config.toml
model = "contrastive image-text model"
embed_dim = 384
encoder_fused_qkv = true
encoder_parallel_block = false
encoder_moe_every = 1
encoder_layers = 12
encoder_positions = "learned"
residual_init = "none"
nesterov = false
lr_schedule = "cosine_restarts"
Rows from block 5 of the text encoder of a small contrastive image-text model, named by matrix and row number. Rows with one number belong to one neuron. Each number is 500 + 40 x the weight over its row's rms, rounded and kept within 0 to 999. All counts start at 0. Numbers have three digits each. After the name is the row's rms in percent of the matrix's.
Before each neuron's rows are labels from the 100 texts, of 14976, where the neuron reaches its highest value: "tokens" is the input token at the peak. Only what is clearly more common there than usual is listed. The data: regions of photos with short descriptions (Visual Genome). In brackets: how many of the 100, against the usual share in percent.
# fc1: MLP up (text_encoder.blocks.5.mlp.fc1.weight, 960x320), inputs 0-79
# fc2: MLP down (text_encoder.blocks.5.mlp.fc2.weight, 320x960, transposed), outputs 0-79

tokens: "blue" (16 vs 0.7); "red" (15 vs 0.6); "orange" (10 vs 0.2)
fc1.335 017:579518527487515457536526491479487506496521546579579535441428499515542455541541522492462456448530449460459499579496536441480546525478513462538534459470499539446511542462514436563519485490520519542526529484522515482555497430533448523558503477
fc2.335 019:440492447539564442465609462454545469428502465557594470483473527540456522498456547480525480576491475512510482487458505514548478458526520565489479484475461457518439548532499539526486560580461476467514531495455511514516525566480481521515562521

tokens: "blue" (36 vs 0.7); "<end>" (29 vs 13.8); "is" (17 vs 2.4); "color" (8 vs 0.1)
fc1.107 017:454517507510486536535467506539459553435524521483469533488466491426533477484503556488537560456477419524500444488465465460567528511567523494554546502514488466515480427512527450563473576422518471443464441441476549583517515481468487450508550458
fc2.107 017:510483421550642501615467554499570506468450525486489453484532529535548504487486508498479516479484522492534546484450439443582461469565470534529551466496548497541522489571448509530460524530509500450499495545484516580518457527522573469529513508

tokens: "player" (12 vs 0.1); "grass" (9 vs 0.2); "umpire" (8 vs 0)
fc1.277 086:566492494485564514439474429491476512468563485485496502474460486476457500487516468533452426538441513526550511532508510542474491496417571472490469497544582445489542478605507538508615514516488424430524526496478520543615530546439502491455502533
fc2.277 062:437482501433551533537526523483413520497492478540473463542543484507565581503521418513484512387503556613450445466573454507507556503510618453500474546496491497454515497534502432463456521496476485484521523505475470495539488473481512578515563507

tokens: "player" (20 vs 0.1); "baseball" (12 vs 0.1); "is" (10 vs 2.4); "umpire" (7 vs 0)
fc1.628 032:480525506496446557381440500524500465537502534565537528455479493574573492561526493456494531509475494443519480501548434482499504462483553529538495556516538551473513575525516520507474468560492451599486460430592468420434526509510489482514491470
fc2.628 029:589462470501527488496526560489538469447490522459471447489451467507447444582456475475480469488561464545486541514506474561544544525505525443517493553499468446441484550497505497509486442498463469477504565452486503435512495599549582554501480476

tokens: "pink" (35 vs 0.1); "and" (8 vs 1)
fc1.390 166:532500506468528493515567515493521534485419472447438540523511490514503511512539531516522545512528465489507488451429595466497458503534486481564533478517492502520545443473459510479493491480498601420440561509471531442517465497509423491486480438
fc2.390 156:494519470466459489522446502532486558520575544480485489456573508463548518506469486557489480492476543556470507556512490446513470478513424513514511518518486437404467470505535438441445523548454455430520498491503522441512458560529459520449454467

tokens: "green" (79 vs 0.6)
fc1.172 146:461509487422456505438522537509472481460508499522500494422526520512572440448457495542503490577539548598553498502533511490523452506538493502503506497488539390420499551473513533535532489542477509481545441456536575478509429524493500512510468485
fc2.172 124:456454581502494520497461460592534476527466473494505516552490589473498460578541471472507489511481524529459512501504518492451528484472446452444538503491503536549500483453478467519545463519530535509527481515490522506553534536427410518534512607

tokens: "green" (79 vs 0.6)
fc1.440 018:479547510500537535485449477513508556510515570507479454459585486487453403376503524490532526471522475565467455453436515488391505457489421522480510520452484490538469518409498466547449481498503456548475499513479465503511486456526551464504535519
fc2.440 019:471484525481527510518539444503535475511476528454490509446506584543540500474572502460532491509473499461532547491529513515440489459485411623430482514525481484410579551497564479491461517476477473542544477481523528517514497564517566511546440534

tokens: "spoon" (9 vs 0); "of" (9 vs 2.1); "knife" (9 vs 0)
fc1.360 068:504414438543508514494488576514494505475489453535452487577486499553441501470522442432471492444474501565519529453522454445526501474517523480521483454493559531503488532625590510489578443530507494537460513539438491462471493505439549477446451466
fc2.360 090:513486576508505433507479486507513461537504562583500450500510515488499461491525549461512451522533447483471455475551494495496551471506464527463526476517492513502451510402450531481433555465524507492519476467506476508568493441459489445470577524

tokens: "table" (15 vs 0.3); "spoon" (9 vs 0); "knife" (7 vs 0)
fc1.603 041:461436455426473526466491521497450504468498456481495483488498467566501519472411437502502467516462484505523523556522579521486529439523428483497528467509503487510438568552534545579533481513505529529505465530458457445546541501499535480403492518
fc2.603 060:493458524526473460502498495527569539512466470474553509517518553512432512532552458550509577494514446500476461407509516501555445497524516513501533476485462521502517425411527534386562475511562497462510478491562488531470561500518481498552480456

tokens: "toilet" (8 vs 0.1)
fc1.287 044:478492493570501468491519529580545526515468463471553529588519418525630454453469511384528437465524516563508575544507512461491474440438528478479547433497498462538442472522512555461510543442486525480500504568513569406532495528531501499450484540
fc2.287 065:520487449500516484447492485515474454522478521535442449443526542492482538576506567551513497539484455469491514444558510510521513499508461513479406530543479510451477450480503482514555475518468494454494500523504429519497463526409526501475487442

tokens: "spoon" (7 vs 0)
fc1.710 039:457522551459429519520431571579509455501479473527522490470505449536514447467546460443536481456478527506473552511534554512523515454516394521565494439510512548482487536435515527547479498530473497554532593506522501418529460522459455505409511546
fc2.710 059:532441531520524431465621458515579499514535576485516471525500599576506506519523517475473491490508414450526484506523525531530453469547531509481564462500455508582545408473496490472499450494537550492509417546510464532513509491508523554555403489

tokens: "pink" (45 vs 0.1)
fc1.88 133:549487422478571543485527604422494508449610405520438506500564480474502436491500535478547494508437542432530447472468518506468479507505426381501525542471511460519538487447486503522491470476496515484504498482554494457477506493486540411411447524
fc2.88 107:497526517508517517520484510464471487517600494479467516467516500481486553533495500597561564475425585527497424527530460388584491466536429515492507487432482477478509542517458465445445466533473551473551545479459516503511461513478500556439481474

tokens: "knife" (13 vs 0); "of" (9 vs 2.1)
fc1.549 053:428518479444552543437432518496484479496492403555485435571497440541435472482516465491535476439502529584496568487523531504497514482508469523514530420540513448614475443533551552484506531509460581514514563515528489400503438550513484497438476508
fc2.549 083:550487525534466409534500519502550534486482543534516478570562597484545493539505500418494493499456408440558538509548505508557498457523505512396468454546527534460521514420508470483526481507498474492537427526480526479506459448460527517429544494

tokens: "table" (11 vs 0.3)
fc1.696 034:484443510478503543456517553506506502510454438461546543553559499587500489547427471475527479455484459489446572457485447497480511446504445549509499394543437531477417514479556517524470483484494572562517501524433492519415534493484537512466433549
fc2.696 044:502450491504498503494481454473455557536526555547509482514461549435504571522529437511500491494539443501555410503487570519528466537497498513488522501534578452570478500510479559445519500526501482495519481543483457517552532517517479524491498483

tokens: "shadow" (29 vs 0.1); "keyboard" (8 vs 0); "pan" (7 vs 0)
fc1.367 055:516578535496419498525464544508557500482501506509582475541504502562529477515432568476492477478540476503471522604532503524493523414500489538473479434473513512464397527443480520519500505439459555489488513587468458437474523450467509558551586554
fc2.367 075:520486496567493441459499503513589498462493516487469480511483526471488509486481455525572524512487457491503495461458543510554574532526527490502621499557480471612568454529509477419544467594570540483494468510554443550568467538501484510484368463

tokens: "spoon" (9 vs 0)
fc1.69 050:465507527477427490456458473582521493556469468524438473592529501550425471523537559520510464471479503546395533450538495495545476442538485532527478468479438516471515430476553509536532438470553498564508523532477502464512526515455494565462541521
fc2.69 064:608511495465498471463515514484507483459560569531566456469522611476509483530476459463451479494510458500589490477524565582507466469523512496533543448550576510562453498477507533416536531521499551455460494463539510470497529505468495492530388503

tokens: "toilet" (12 vs 0.1); "floor" (12 vs 0.1); "pillow" (7 vs 0.1); "is" (7 vs 2.4)
fc1.24 060:494514467562482517511484450469496576519547469519506479567470416490489487543575528504438489470477457546455511420530479446470507487485594502440561502519494482466540443570534461516582470448550471505525526554525481514526537559474578492507478485
fc2.24 071:528444504513481538450494511494550479516458502501502461469505573512470526496473510468552498558455499554509488500476476525595448506506433455522457510552429512562362479450464580452487497520476529409463487424492504456468505488456487543488489468

tokens: "sign" (23 vs 0.3); "white" (9 vs 1.6); "on" (8 vs 3)
fc1.394 144:497461482499537515476493533446433475508544518467452485475510436552595463495467530482533511523444466546518522446530501422518465493462444457547499479503525484545374430509448495508515521540413545518559538418527529480475512505570544472572512477
fc2.394 114:469494510533561509512439411435409511509526428496505537453449481492516491501500530558502508503501566561476448472539476444516498509479521477510526564488509477503461468483566521508473460563496535506465490486515513520477527526545503485567646484

tokens: "pink" (53 vs 0.1); "<end>" (30 vs 13.8)
fc1.645 046:553516420474540516523515537540577520513451449474487536519568529471539438516494591459540482489480552440430467470560552517471508577501477440529516489443496537523549515471512467507496537393496487519512535452437504473522528502461488470518544540
fc2.645 036:461518481405506510504517481489481520530590467475471537526558417519516549540500478546532508540477504552526454533529529407496537446473474500420469463419486474479516559513440419447438510576462512459451549431484552512524468514521566586465489526

tokens: "blue" (70 vs 0.7); "sky" (13 vs 0.2)
fc1.588 018:485491451554482483574499392554469455577506484530495516498500554446475453481543471541520551512473540476390499620496473518467504516532512464478475566502458541463487476490536408485502433504455556440543508512531502531524443472476497483504512484
fc2.588 021:519446524478543567569477463528456510585460520464533502510541512544522523502494489518512576482488485403518492565493430448489530540556569484534427510498485416427491527485466492493489409411477524449515431572473499587567506459446527470496513480

tokens: "table" (14 vs 0.3); "on" (11 vs 3)
fc1.555 037:515494542495490558445436520488496459504498509569539491508503458519503516584466502476418453607458524439460491491500451499496535464605410539547521545556466508495512471463502487413532582489499462477534485470471540499487476466462541531493577556
fc2.555 029:560483511414519361500447449459494484451464471504437473521443563555491485504482506471504459472479543537500429527505505519479437489549477506490453512461550567428583519526473471447558476529546555592461519567482442528472494526481477524495506507

tokens: "yellow" (42 vs 0.3); "banana" (26 vs 0)
fc1.402 064:468494530600484478450488499506527481468562472518426520486517492616497528481519488485508448485474472511489507468521517448473465485544558452516471514536530513452513510517440510483537505562569500430452486568521484501519530444511547503506396499
fc2.402 042:498467478514496553500548546463558497508484535570478565501500518481552561456502491503529495499486499505501442455483507500510487460468476519535497555482510479501504495456464501524580453571456504553504599577520504521521565552487512429503476416

tokens: "spoon" (14 vs 0); "cat" (10 vs 0.2)
fc1.598 070:492449502512526470500473513474496546464535482445529491574472483541497506524468484421496469486496427571493527487508546426473464428445460511509468480530490520487418519568609529521520471481485534563480547616465507447515495474422530527451468563
fc2.598 105:557490477535483494498467488527458445484461530543521464529538555535501528518542481491470484522536424512489471449514415575545482505550554499501505443521502473569479457516469522450602468535511473500487457448558480471524561551452497547531402443

tokens: "spoon" (13 vs 0); "tree" (7 vs 0.3)
fc1.332 067:456413465477497504395486502508492537476472418497479515595487496533498501537531451477477503471483434585492520478515486433475532410452501539492520481515505486512517514537573521511500398494502519556507507571457517423457558520460502537443473534
fc2.332 091:530481539495484519495476475528541473542509535576529433499506518498482512519515530519485465465486475511498505443494471536540444487552466543555490494599478493573450505500417499489544519516521556427528451450487458531521493447427578526515488496

tokens: "motorcycle" (47 vs 0.1); "<end>" (39 vs 13.8)
fc1.654 050:523505521475504554466520528484510489531600600470504507410496489483450474450435481477512518552570442517478534522472428522485424500564492415515487465462496519423524483474514558569513548478494529546536475555503465472527556501514480481487574547
fc2.654 037:465529484409440543541468537504518465492551549551497469550514483460492483482433437566472416567461432537527472487510560485539505493453484491471473537419523469484474477495402526454510501549526482526476457518523546486448501451453496524460544506

tokens: "white" (55 vs 1.6); "pink" (9 vs 0.1); "and" (7 vs 1)
fc1.6 023:522544518461501541435451589427485472436464488587485534549508541451460560523515467503529552512495470531538460485502468488518537505464543534451492481448510459487525468493503495474504546526528512495453449530584453540486523453519486503477533485
fc2.6 018:513471463431537497517447431557482526501488501412583483486496515498569433476449527535488530463503457476396505536547499486422486489465547488516505505453521462474502566506488439506470496490484478577517475437575445563494466472561518471506496414

tokens: "toilet" (48 vs 0.1); "mouse" (10 vs 0)
fc1.236 044:457467490451552557412501518478462453514488488503435516560501488541483485406455527470473514482538500504471528460493534490517499457530490481480481446480533513605498464454520584472501421434533481552507494510531492427538427455463490559432467521
fc2.236 062:524523464518489476528427458531499529459496506531499427515522582507488520567455459463501440420475493511561499431525483556572485456506493488564517481524490478413466522567500519584541539582473498505486500490554513515481522542495563494495492500

tokens: "knife" (12 vs 0); "mouse" (10 vs 0); "pillow" (10 vs 0.1); "floor" (7 vs 0.1)
fc1.419 038:528507556506468481550484510485573442481475490521517536542539523566519513543434460470501492515502482465450570467468497582564610439505529505497524432576559544576477547505421471528502511496448542473471468507494460540456468531504465516497470571
fc2.419 057:453497416515507465442454541572545540540548464489553448565519526405457528491509478454490483515465480548506419504517636436503513482487491564453487484443455486484470441479487531489501511504523484480503499522482485516550548455489494488472461492

tokens: "these" (38 vs 0); "of" (15 vs 2.1)
fc1.97 057:483518572444503451591414512518466520469509521594588468505487513494488500482466539500498490488531479498534522602495581512513491470543494440513503462512541504530440437433537497576485581527511496456484539539514434460502513487511440531480482470
fc2.97 074:495432450521490527510519457540568545489470531482430470520532446528525457553529500477529540490531495552452492444529520509552548531456539519469539507482450551454605496471518487432533503476500493469472488483498521483564470458521457496486480499

tokens: "white" (53 vs 1.6)
fc1.90 018:526508475563559580524542502399470495518510474516476491526497502566458481465473447521548478504430511509496527562574465553511468493494530458470463450449489430462586470496528475511563468482508484486528588470477605581502462529567475411461546436
fc2.90 021:448389503546496569503467515507463526430545430526469496452505540528472479492533493534532463534507503530492530490556545511491573618471483560419497443479493492523532493473532512451517449540523424455470552483506502435512510535513440508573487529

tokens: "a" (15 vs 5.7); "foot" (9 vs 0); "collar" (8 vs 0); "mouse" (7 vs 0)
fc1.337 058:421472456471504517404497505479456509474477501532485559598499515502467507459470431541475516505469508523502501525470506501437542431498541514508498450534559500556525495498576552507469516567522507525437525542461448466493479481446508479463444531
fc2.337 080:546508499479445419556481510531554491509517476521510445546507519500497549504528498453552460493501438530524429388480505560585554510505476547493427473480518532544452536551451522502600538472506465504511441514506487515523495405494487544503511504

tokens: "<end>" (28 vs 13.8); "of" (25 vs 2.1)
fc1.165 063:509510558479472459454537570486513506458424551503545529489535529526503551481421485516520489468527485485492543556468563476492542466517481515440469478492497517577501508521461509560490507495475531458446473520447489515472554486522503485435447476
fc2.165 083:465496469446468509445450466496534508531525426491497409584483509460476539536549465492534511509449477556485381427439501572520500483445489548511465468556521548533476472508498495428504507564559480507500465536526535551605482399479469477549498496

tokens: "blue" (48 vs 0.7); "sky" (14 vs 0.2); "color" (8 vs 0.1)
fc1.63 047:554500480458463482544465512536492492554581578464511481525580549463466523477523495421489509502530534428523451600456509433428551536485486527473508530522482512478437454545471436528552473465499480398431542485547548519522505501584444548509591542
fc2.63 044:500487538513474532503515509507387537499529478536499531515516486569513472428573507548446514509532498519528534479492485475416523501478473388490507526461490490496504493542496445485495452515478509498500541581499500427516542526459517517519473520

tokens: "<end>" (36 vs 13.8); "pillow" (17 vs 0.1)
fc1.594 046:473484506593532526482459543496518508496506442486507444538496399477525477468532461408454479431516435532516516530513470484506517476446493560522528468538531522487511484528476494518539453429476494468546533491482546465516533552496494557476472553
fc2.594 068:546390497434465438413525499507521476491478559528570454480550521504485529578524562427574495570497576461464491473489530485579432509492486472460447501527471488515451470408534451498468501550467441466542497481513505476499440501480505491518492425

tokens: "knife" (12 vs 0); "on" (9 vs 3)
fc1.282 048:508509527526475479537459549453484522463523428565522465540503450503531530508521430411465469473503462506474505503512526506521543474480482468495477398557564512496424478523517467540583471552553458462504528533470532459528479528547496486510456511
fc2.282 069:511436503547482509418432511548575482509406496500461482438516498490491510591514537474526515588480480513517497482523485476557485497498523471533549528558445490493445457459499511489474511477487493468472470487541479482531455507508448527487477510

tokens: "a" (27 vs 5.7); "dark" (25 vs 0.2); "part" (14 vs 0.1)
fc1.270 069:484559564435468435537413533542445488542485500575521470495508506508497479497437492517535509540583451508519547563491559502524471451506435495546538428521487442622456485439499536544431529450470507470504527474456467454518538473529512492469506508
fc2.270 077:516475430557496505463538404509575537460482520460539478512518503520493492575534480441471525508483503492507463489525474482512537510472521499460462531470518557441538453541548482402527533530521511477533535485533458453458496560495454512538532479

tokens: "player" (16 vs 0.1); "baseball" (12 vs 0.1); "is" (8 vs 2.4)
fc1.158 062:565526481432532535435494496379533475545483485495462547488518455534526487541543436469510549473487501529481560463550517497529447499481547498462527501471564493498558488540455571483623497499535455533513480503520478521545523513565488524473531457
fc2.158 059:487544483434550588518510551400506451471479486476462465436488440503519509500549495498530519479521523579486510451489438508446494479492598438471517502487495508481519511517534565452552541542494404445444531488538559470488525523588503564492510497

tokens: "knife" (19 vs 0); "spoon" (11 vs 0); "of" (7 vs 2.1); "fork" (7 vs 0)
fc1.183 061:495503577533463478503512492492521527462505409479499471557477431498513469556485504408429513443540492508436552514550491558565512450472490535541474459492493510528428533495539434492555434484473536464480506501525489450449465512504495530479488534
fc2.183 091:448476504456499414474534533538509481558467586501564455555551548531496533513477509461518532529465395498468450450479565469520486557549489464443499447566520538529464447443502498484468524470516557507526482514511516503544545506459471536460388495

tokens: "player" (16 vs 0.1); "batter" (11 vs 0); "uniform" (11 vs 0); "white" (9 vs 1.6)
fc1.526 165:526493508449581539447478507436503520488556544425539526476553502548507481546530527448462489427474445485501539438498484459568387440521558439484532562478522496462518483507542549487513486521504421505458477375480489474557572541481463607548564501
fc2.526 159:478474452457514588490552585433489469537471489472466483421538454529540488465521431557481507486483526557500449450540436489531499507490534454483489514506494470492504563534514568418523557500465448510474454507561524444469501519538526588516579489

tokens: "a" (16 vs 5.7); "colored" (14 vs 0.1); "view" (9 vs 0)
fc1.541 034:573505507562487508538461514491520448408557517501456488431557501522499477464558453490565498519477398505560515529457477511585534466478502427568489476520479495443474521520500517486464452490508512440489527504460544502492527416490434459498547473
fc2.541 026:607473524448459473564450477505559549492567496549549532523537557472429431494498485449506454488548482506523483465519469486435572499437468504572498486502475535462536527534444571503469459449565456463509492531503551517472552487539500486497544418

tokens: "sign" (21 vs 0.3); "on" (17 vs 3); "stop" (7 vs 0.1)
fc1.457 060:546546447506544506553472433493517511498521528466509467483511433525497465441455507412493547451524486520523430481445525485504515521397473500564506439478504534486475474463445453481549523485518482483552571407495540458460532522511516507484575485
fc2.457 047:490457481493529416513523439492518550566485551492486552511509549507557486495485499633479549529495501519507446596508490476468494549499539524511473560480523469533461481526549455423456441516467468560438472458462533564446552516482499559519613567

tokens: "player" (20 vs 0.1); "baseball" (14 vs 0.1); "umpire" (8 vs 0); "is" (8 vs 2.4)
fc1.546 035:507497496442462511503540445551525499446473519497521531402501508521543541509548470464487492482537517534440483482518482466570427498454538515477495503587542548493517478523491505432608535493493506554518511493488420528475508503580509562532499458
fc2.546 032:495512501487509534532477534422508435425451452491499448538531445506515524523542446482522471482488497544507495464534434489470452471554526465488491531501502506465528526517488509456487593500455404483430424503483565463473512532508500626442426543

tokens: "blue" (77 vs 0.7); "sky" (9 vs 0.2)
fc1.299 036:484504428506464491459491518512476484523539529508575472476492489510441454499522502507532494477467472516493613506410499530567494500436468454548519482448470506511476533453499556535521518406477490508451550522507505425444544427467512519408463498
fc2.299 032:507465554436571553504427501473464562410471451491540532511437453435525548427436472488492466532506533495465510529496506540420547489485494541492494513448505559473471405539476539412477530541559486462537480490488475515493485472516536459571516505

tokens: "a" (96 vs 5.7)
fc1.571 058:423520495508480471560524553554557488561445554529488519479508507585496525479600469512497503442535402469589461482455488541497463513498503512532515489502508483438498527442466531559488411478490492518488490538439510551480551461525556493550549391
fc2.571 050:461390485530520527523522533497495482467541533571507556460546509450512478461427470488466492512515467443518454523508462572468462494472581526523448531491525415532475490465461581538433483423498509486558533490525453486430478536495533470528521473

tokens: "spoon" (11 vs 0); "knife" (10 vs 0)
fc1.636 052:474470433456532504421511514510482491430499437460514470588397454523441514480493473478490501514491529565432547468504533495521505437535471549444513469497543512580559478526519561523538440514499523481483528503543503417527502542455518460462447541
fc2.636 078:487523520507442425513531462525556480556499420565537484490592527543480479548549490439471521477475426535529485459547524463562478514529487425463539410545494518548357536456508497433558534462488499484493436473534468529520442498464518497527496474

tokens: "sign" (24 vs 0.3); "on" (7 vs 3)
fc1.60 058:456499428554517544471427496479471488529517485550476454428487468461502520531454479541504428458551540514523509521479479532404423486527512463508500501495540501465503493539538466514523495469516477470549529483539490483476554574521552520565537469
fc2.60 043:521542535555509491490462466510475556469503430503476600489468454510550439466460535510539545472524567538494497484569450463465526497458507503548532576436488435509526504516510467516427488476507519521496491469503508523449527525569530505523573547

tokens: "green" (32 vs 0.6); "broccoli" (15 vs 0.1); "trees" (12 vs 0.2); "tree" (7 vs 0.3)
fc1.10 021:532539402433534497524460576559492501508508458426516495433502440511503574496475517532560534546529482513483487555440498533539518499490469507468505477544454525498562552461416525418570507545477542457506483537504476503534419525496494447530464509
fc2.10 024:417483483547530539504496489536507544398517531512465481580480430464497497469501500485487493491546502476504518532546441503447561540542458447548482501467541556516471544512507578519523509549557497530497456465531479535458536557496534467554518520

tokens: "player" (16 vs 0.1); "baseball" (11 vs 0.1); "uniform" (9 vs 0); "is" (9 vs 2.4)
fc1.528 232:568540485444516480401488508424556460477491504515477492533568494494526536538519547433484490451481541468451487425548464466548492555449623539487508594498490496462577530523568503498532550492529500543422495480539501519552548474525489595546476452
fc2.528 244:524502451447540519523523543414512447450446507490493461456512447512562481521543495497503498468510561537471564428529420519509516526474623435483491530556477470453540505549513562484559551507458410484451517491523540525502502501503474569458504489

tokens: "of" (29 vs 2.1); "ground" (9 vs 0.2); "on" (7 vs 3)
fc1.565 057:502483566449498522422493557461495488462453447533551472518534479472479535449445484467467529459530535505535547533490510506518568469515478534452522427498570554563551477506453573514499501530525518439436529555479487522472512551522507537414437551
fc2.565 084:470479484481440498489484478527514480508530445535458519584522480514541562568602532408518475492470442544506424424463499546510440465442511506482499503585472477508402497490507464512493534457468514503490455467500535485581477405531480483458441465

tokens: "a" (54 vs 5.7); "the" (27 vs 5.1)
fc1.175 043:453531511550452589503441493502486539480518478520541486559477524533437561501531480442449475497474513525492491479535551477563496469523443486524478517493527512502543438498576536505500463515554458507504570475527404469520585563470503502439446459
fc2.175 053:511458518433504395476465470530554533536478477520488468500539515498495430476484505494610428520481421560494517525505504530568532469476486461490548421510515528531407493518496523521500541403458540510473527501495530503499451514496437517483580495

tokens: "baseball" (32 vs 0.1); "<end>" (31 vs 13.8)
fc1.20 125:561496507489485497488537466456528436508456482615409510474517487483521597536506541535525484497487434464496544532510423439515503487476548461529490600462511533550464457437473496482522492428542497530436498486472489530472582485522553554519518495
fc2.20 096:473472519459530506489520488503495539498538456443478516547418538487481512530525527487474449528420476550514508481513453467501587517520509488433536521528493448483513489528589470465514500516503473484534460563477505528557457427489522557432463535

tokens: "sign" (36 vs 0.3); "<end>" (32 vs 13.8); "stop" (7 vs 0.1)
fc1.155 041:552510485552567475457516475522556468506550517544559450492513547530545536564476472505520452520462477492443560477540494430538472475481523450549533582517537583534509498479514564555536548547541522513534486561520471505518568445590498474525545536
fc2.155 032:465430487488440509518524530549538496492511451499439496475492473479507464459455501464572490570500524529491457512554481433540468495533428514537446500519430496505512528442531436604503556519509553472526515507566524509503480498451533516515448566

tokens: "<end>" (33 vs 13.8); "are" (31 vs 0.4)
fc1.439 064:555478508507525501557480466593484457438481540526476520506481505486472507424498460551497508481528493525570511494473380559432464540429542471568453509589514427496534508561474548542471493509504480443523480501527447556470468553501481503508489500
fc2.439 053:509518508515513503505542556483482524535562475467466479441572466459466503425504478450495496496508480487502449476544462528508521511437519560435513492432471500429454531531522533525481521484562482495517479560461501462517545502507476396498505444

tokens: "green" (44 vs 0.6); "<end>" (36 vs 13.8)
fc1.113 149:424527532489442585445517521523463458454457472500457521538521536462452488522449537546510507525541480565475490516450506515458532493475472583577511456452521437475522459468470533508585528537486425474526531473518521584575435554459448506525526502
fc2.113 128:503449532485487516473490490477577514494433542476523489532573540494403553564553522525455488520443481496555515439461470464519519486540424511570519468514519525494481522468481430427597509592524521518460459469542569490552492453498435473539448546

tokens: "of" (12 vs 2.1); "wing" (7 vs 0); "branch" (7 vs 0)
fc1.534 068:500548532497478441502470534597479481496481432507528470572482477505531528471474478423530454541514432519480573538493550506525542412488544515470510425469530545551499483420467554542471530435545471467486574547506470391599523476484449476433534532
fc2.534 102:524447547570505521447491531487551492480499538548488511498478559563483499517592472449409539482504455564553498465545516506543444448500478476502489490524529469544466443517488511516525528560510532478551426488516457489517436511483510528510438460

tokens: "pink" (39 vs 0.1); "red" (9 vs 0.6); "floor" (8 vs 0.1)
fc1.767 081:521540496481464545545501505505509486522481483452484580507482500466542463558459549440580498480512482545541511548453505477559469496499482498462454541503548475558474400488489564464511605463492524499530462460553475458478570539528544486516526490
fc2.767 087:453543440471482520407487551542431478416488528483529403518456544558510538509497572605509476547498473454508474521512529509498463540473485525474533405468528545526493473478495535475525443541445461546518561471456503566533516491487486528467492466

tokens: "a" (12 vs 5.7); "spoon" (10 vs 0)
fc1.291 060:477479494481489486444461551488452467465490417471471549575471463516520528488504414429491438464487449551512554504494485463514517461506496502502510442539520490522495523560577543500520513454465463583501547552446525398506489538419532473446442484
fc2.291 091:534513458591495471502511459519521492491544514560555488509482515523501481533533520460533578506487472439493451473556524555535481549477446498423500442532516508567418452499453539470538441531554579462544411433543491532518520473482551523521545512

tokens: "player" (17 vs 0.1); "umpire" (14 vs 0); "uniform" (9 vs 0); "baseball" (7 vs 0.1)
fc1.456 127:542478563453515516477529478502478418530540532446466546492467544499547466534595539488563540494510494520452503470547471510489436520473558475517475533519572511490492479512535416457582468487531449459521454506505446495549496510491451576578481458
fc2.456 095:500518529466523550540502521498533530509513496498504375367540487519476545520495498602467460516516561630439511525511469437530499475518521497460481536509459454476497510578543493451482487537497454448498572527508500439504476569525445571487539465

tokens: "of" (16 vs 2.1); "wing" (7 vs 0)
fc1.397 055:476471472474520438524465494544558551488533456504531429548446462496511487546513448433434447474514559540521530506578508519522499462517478462441550480551515539528474484528509547525564465534537432531540531490541535432520487580448553513464493500
fc2.397 079:538505471560480571422513497526529469530406536507484512547571576516480508527522569435512514523500390541455574471521538538529555507507488506540469529421548487522488473501524488522519440455464545465445485519499429504513495494518443533464502506

tokens: "shadow" (26 vs 0.1); "skateboard" (12 vs 0.1); "person" (10 vs 0.3); "pan" (7 vs 0)
fc1.462 046:464534547536423557538410530507517469467517466500604463513518457528535550513500537492480463463507419494573519569447516402473567456510497549452525505461533484560452505484480519506501579487450515473478464568459480520563460514528550455474423559
fc2.462 067:520472517474453422441436514507560561515510485482493504522456488470479457543486448460583510529498544590444510492505491585565444532500456534492499427519518520517509467507494504548490447567542539496516559502569478541550492454466473570514523444

tokens: "knife" (17 vs 0); "spoon" (10 vs 0); "on" (9 vs 3)
fc1.454 044:502432489502502521503481547491509508471542421485479463576454430530445490497546461431481445432449508580490512532486500481539591474511462493434522478513529497540479466559519525472647482516533491482527518488496518425543536567501583534442444470
fc2.454 064:503566515485487428505420476531580515496432525575472475594549527506530486586477521425516550519474459524488487401533514515505418491522470473467492499534515529471457478489532511533430480506478493538467490527484461547560447481475491501474503493

tokens: "shadow" (24 vs 0.1); "of" (14 vs 2.1); "foot" (8 vs 0); "floor" (7 vs 0.1)
fc1.617 055:532558473532500432507471516585485581534429481472475541573503479535516489462406531476620512517519473447484583552563511502552564454512538471488481426480531490583496496437519567547497475499473552496483526551491453484494510453520521497505485511
fc2.617 076:471507501538430520496429448478523454542617499506593424473526567471535507530537436466453496483560422577540495474445523557449482459446532549488519485533493526437481455524478472485511508497540426448489501456553466490556519523408467489433459506

tokens: "of" (12 vs 2.1); "on" (8 vs 3); "floor" (7 vs 0.1)
fc1.118 068:520545515455519506479451517506474516467446453516500487524534409511547480462505433393524487508580530511486571577489530562515522446505451501560466457511581488549471487493490559475499551500475443469470557521550472401514500500504496531424499619
fc2.118 094:525438475562499421454541514479459487521497540509562491487489590513496540530541462483504536464481359478482515416551572494578470460456547547469567499579444554467531477425525444495508518533538516498464458481467477540520513504495450443474433460

tokens: "green" (73 vs 0.6); "white" (10 vs 1.6)
fc1.668 018:469569497512491481472553480503615457504478540507484534445471500485499565563491466517525508498468476524431485492494511499479486503426456565479523496424493471473550539493441513449579493488589505463500508464471459516540489503511599480466518459
fc2.668 018:506437516564448496492522520459528521456523586448455549559494466470516531479503505505414463476476458491535512499507483508515463439564512418497532455556551482534513559486491458481468545479506465471521490521472464469565508418487516518523407479

tokens: "cat" (18 vs 0.2)
fc1.26 045:522479550504543407508492481486514455452449450445461494535488437500568498501459576471502513483553454482479560523527548492574570488455500468474510402488493491610504456461499555514495485494414588465455485498514538482502488568511528494456464517
fc2.26 068:467548389520427520443481493547498523553478494563581469471495581519521521510474482458486466532462514459529490479525511583415475507534531514507458500586530541492449505491547481466600528476459506534530486518492434456501526516407481497473501482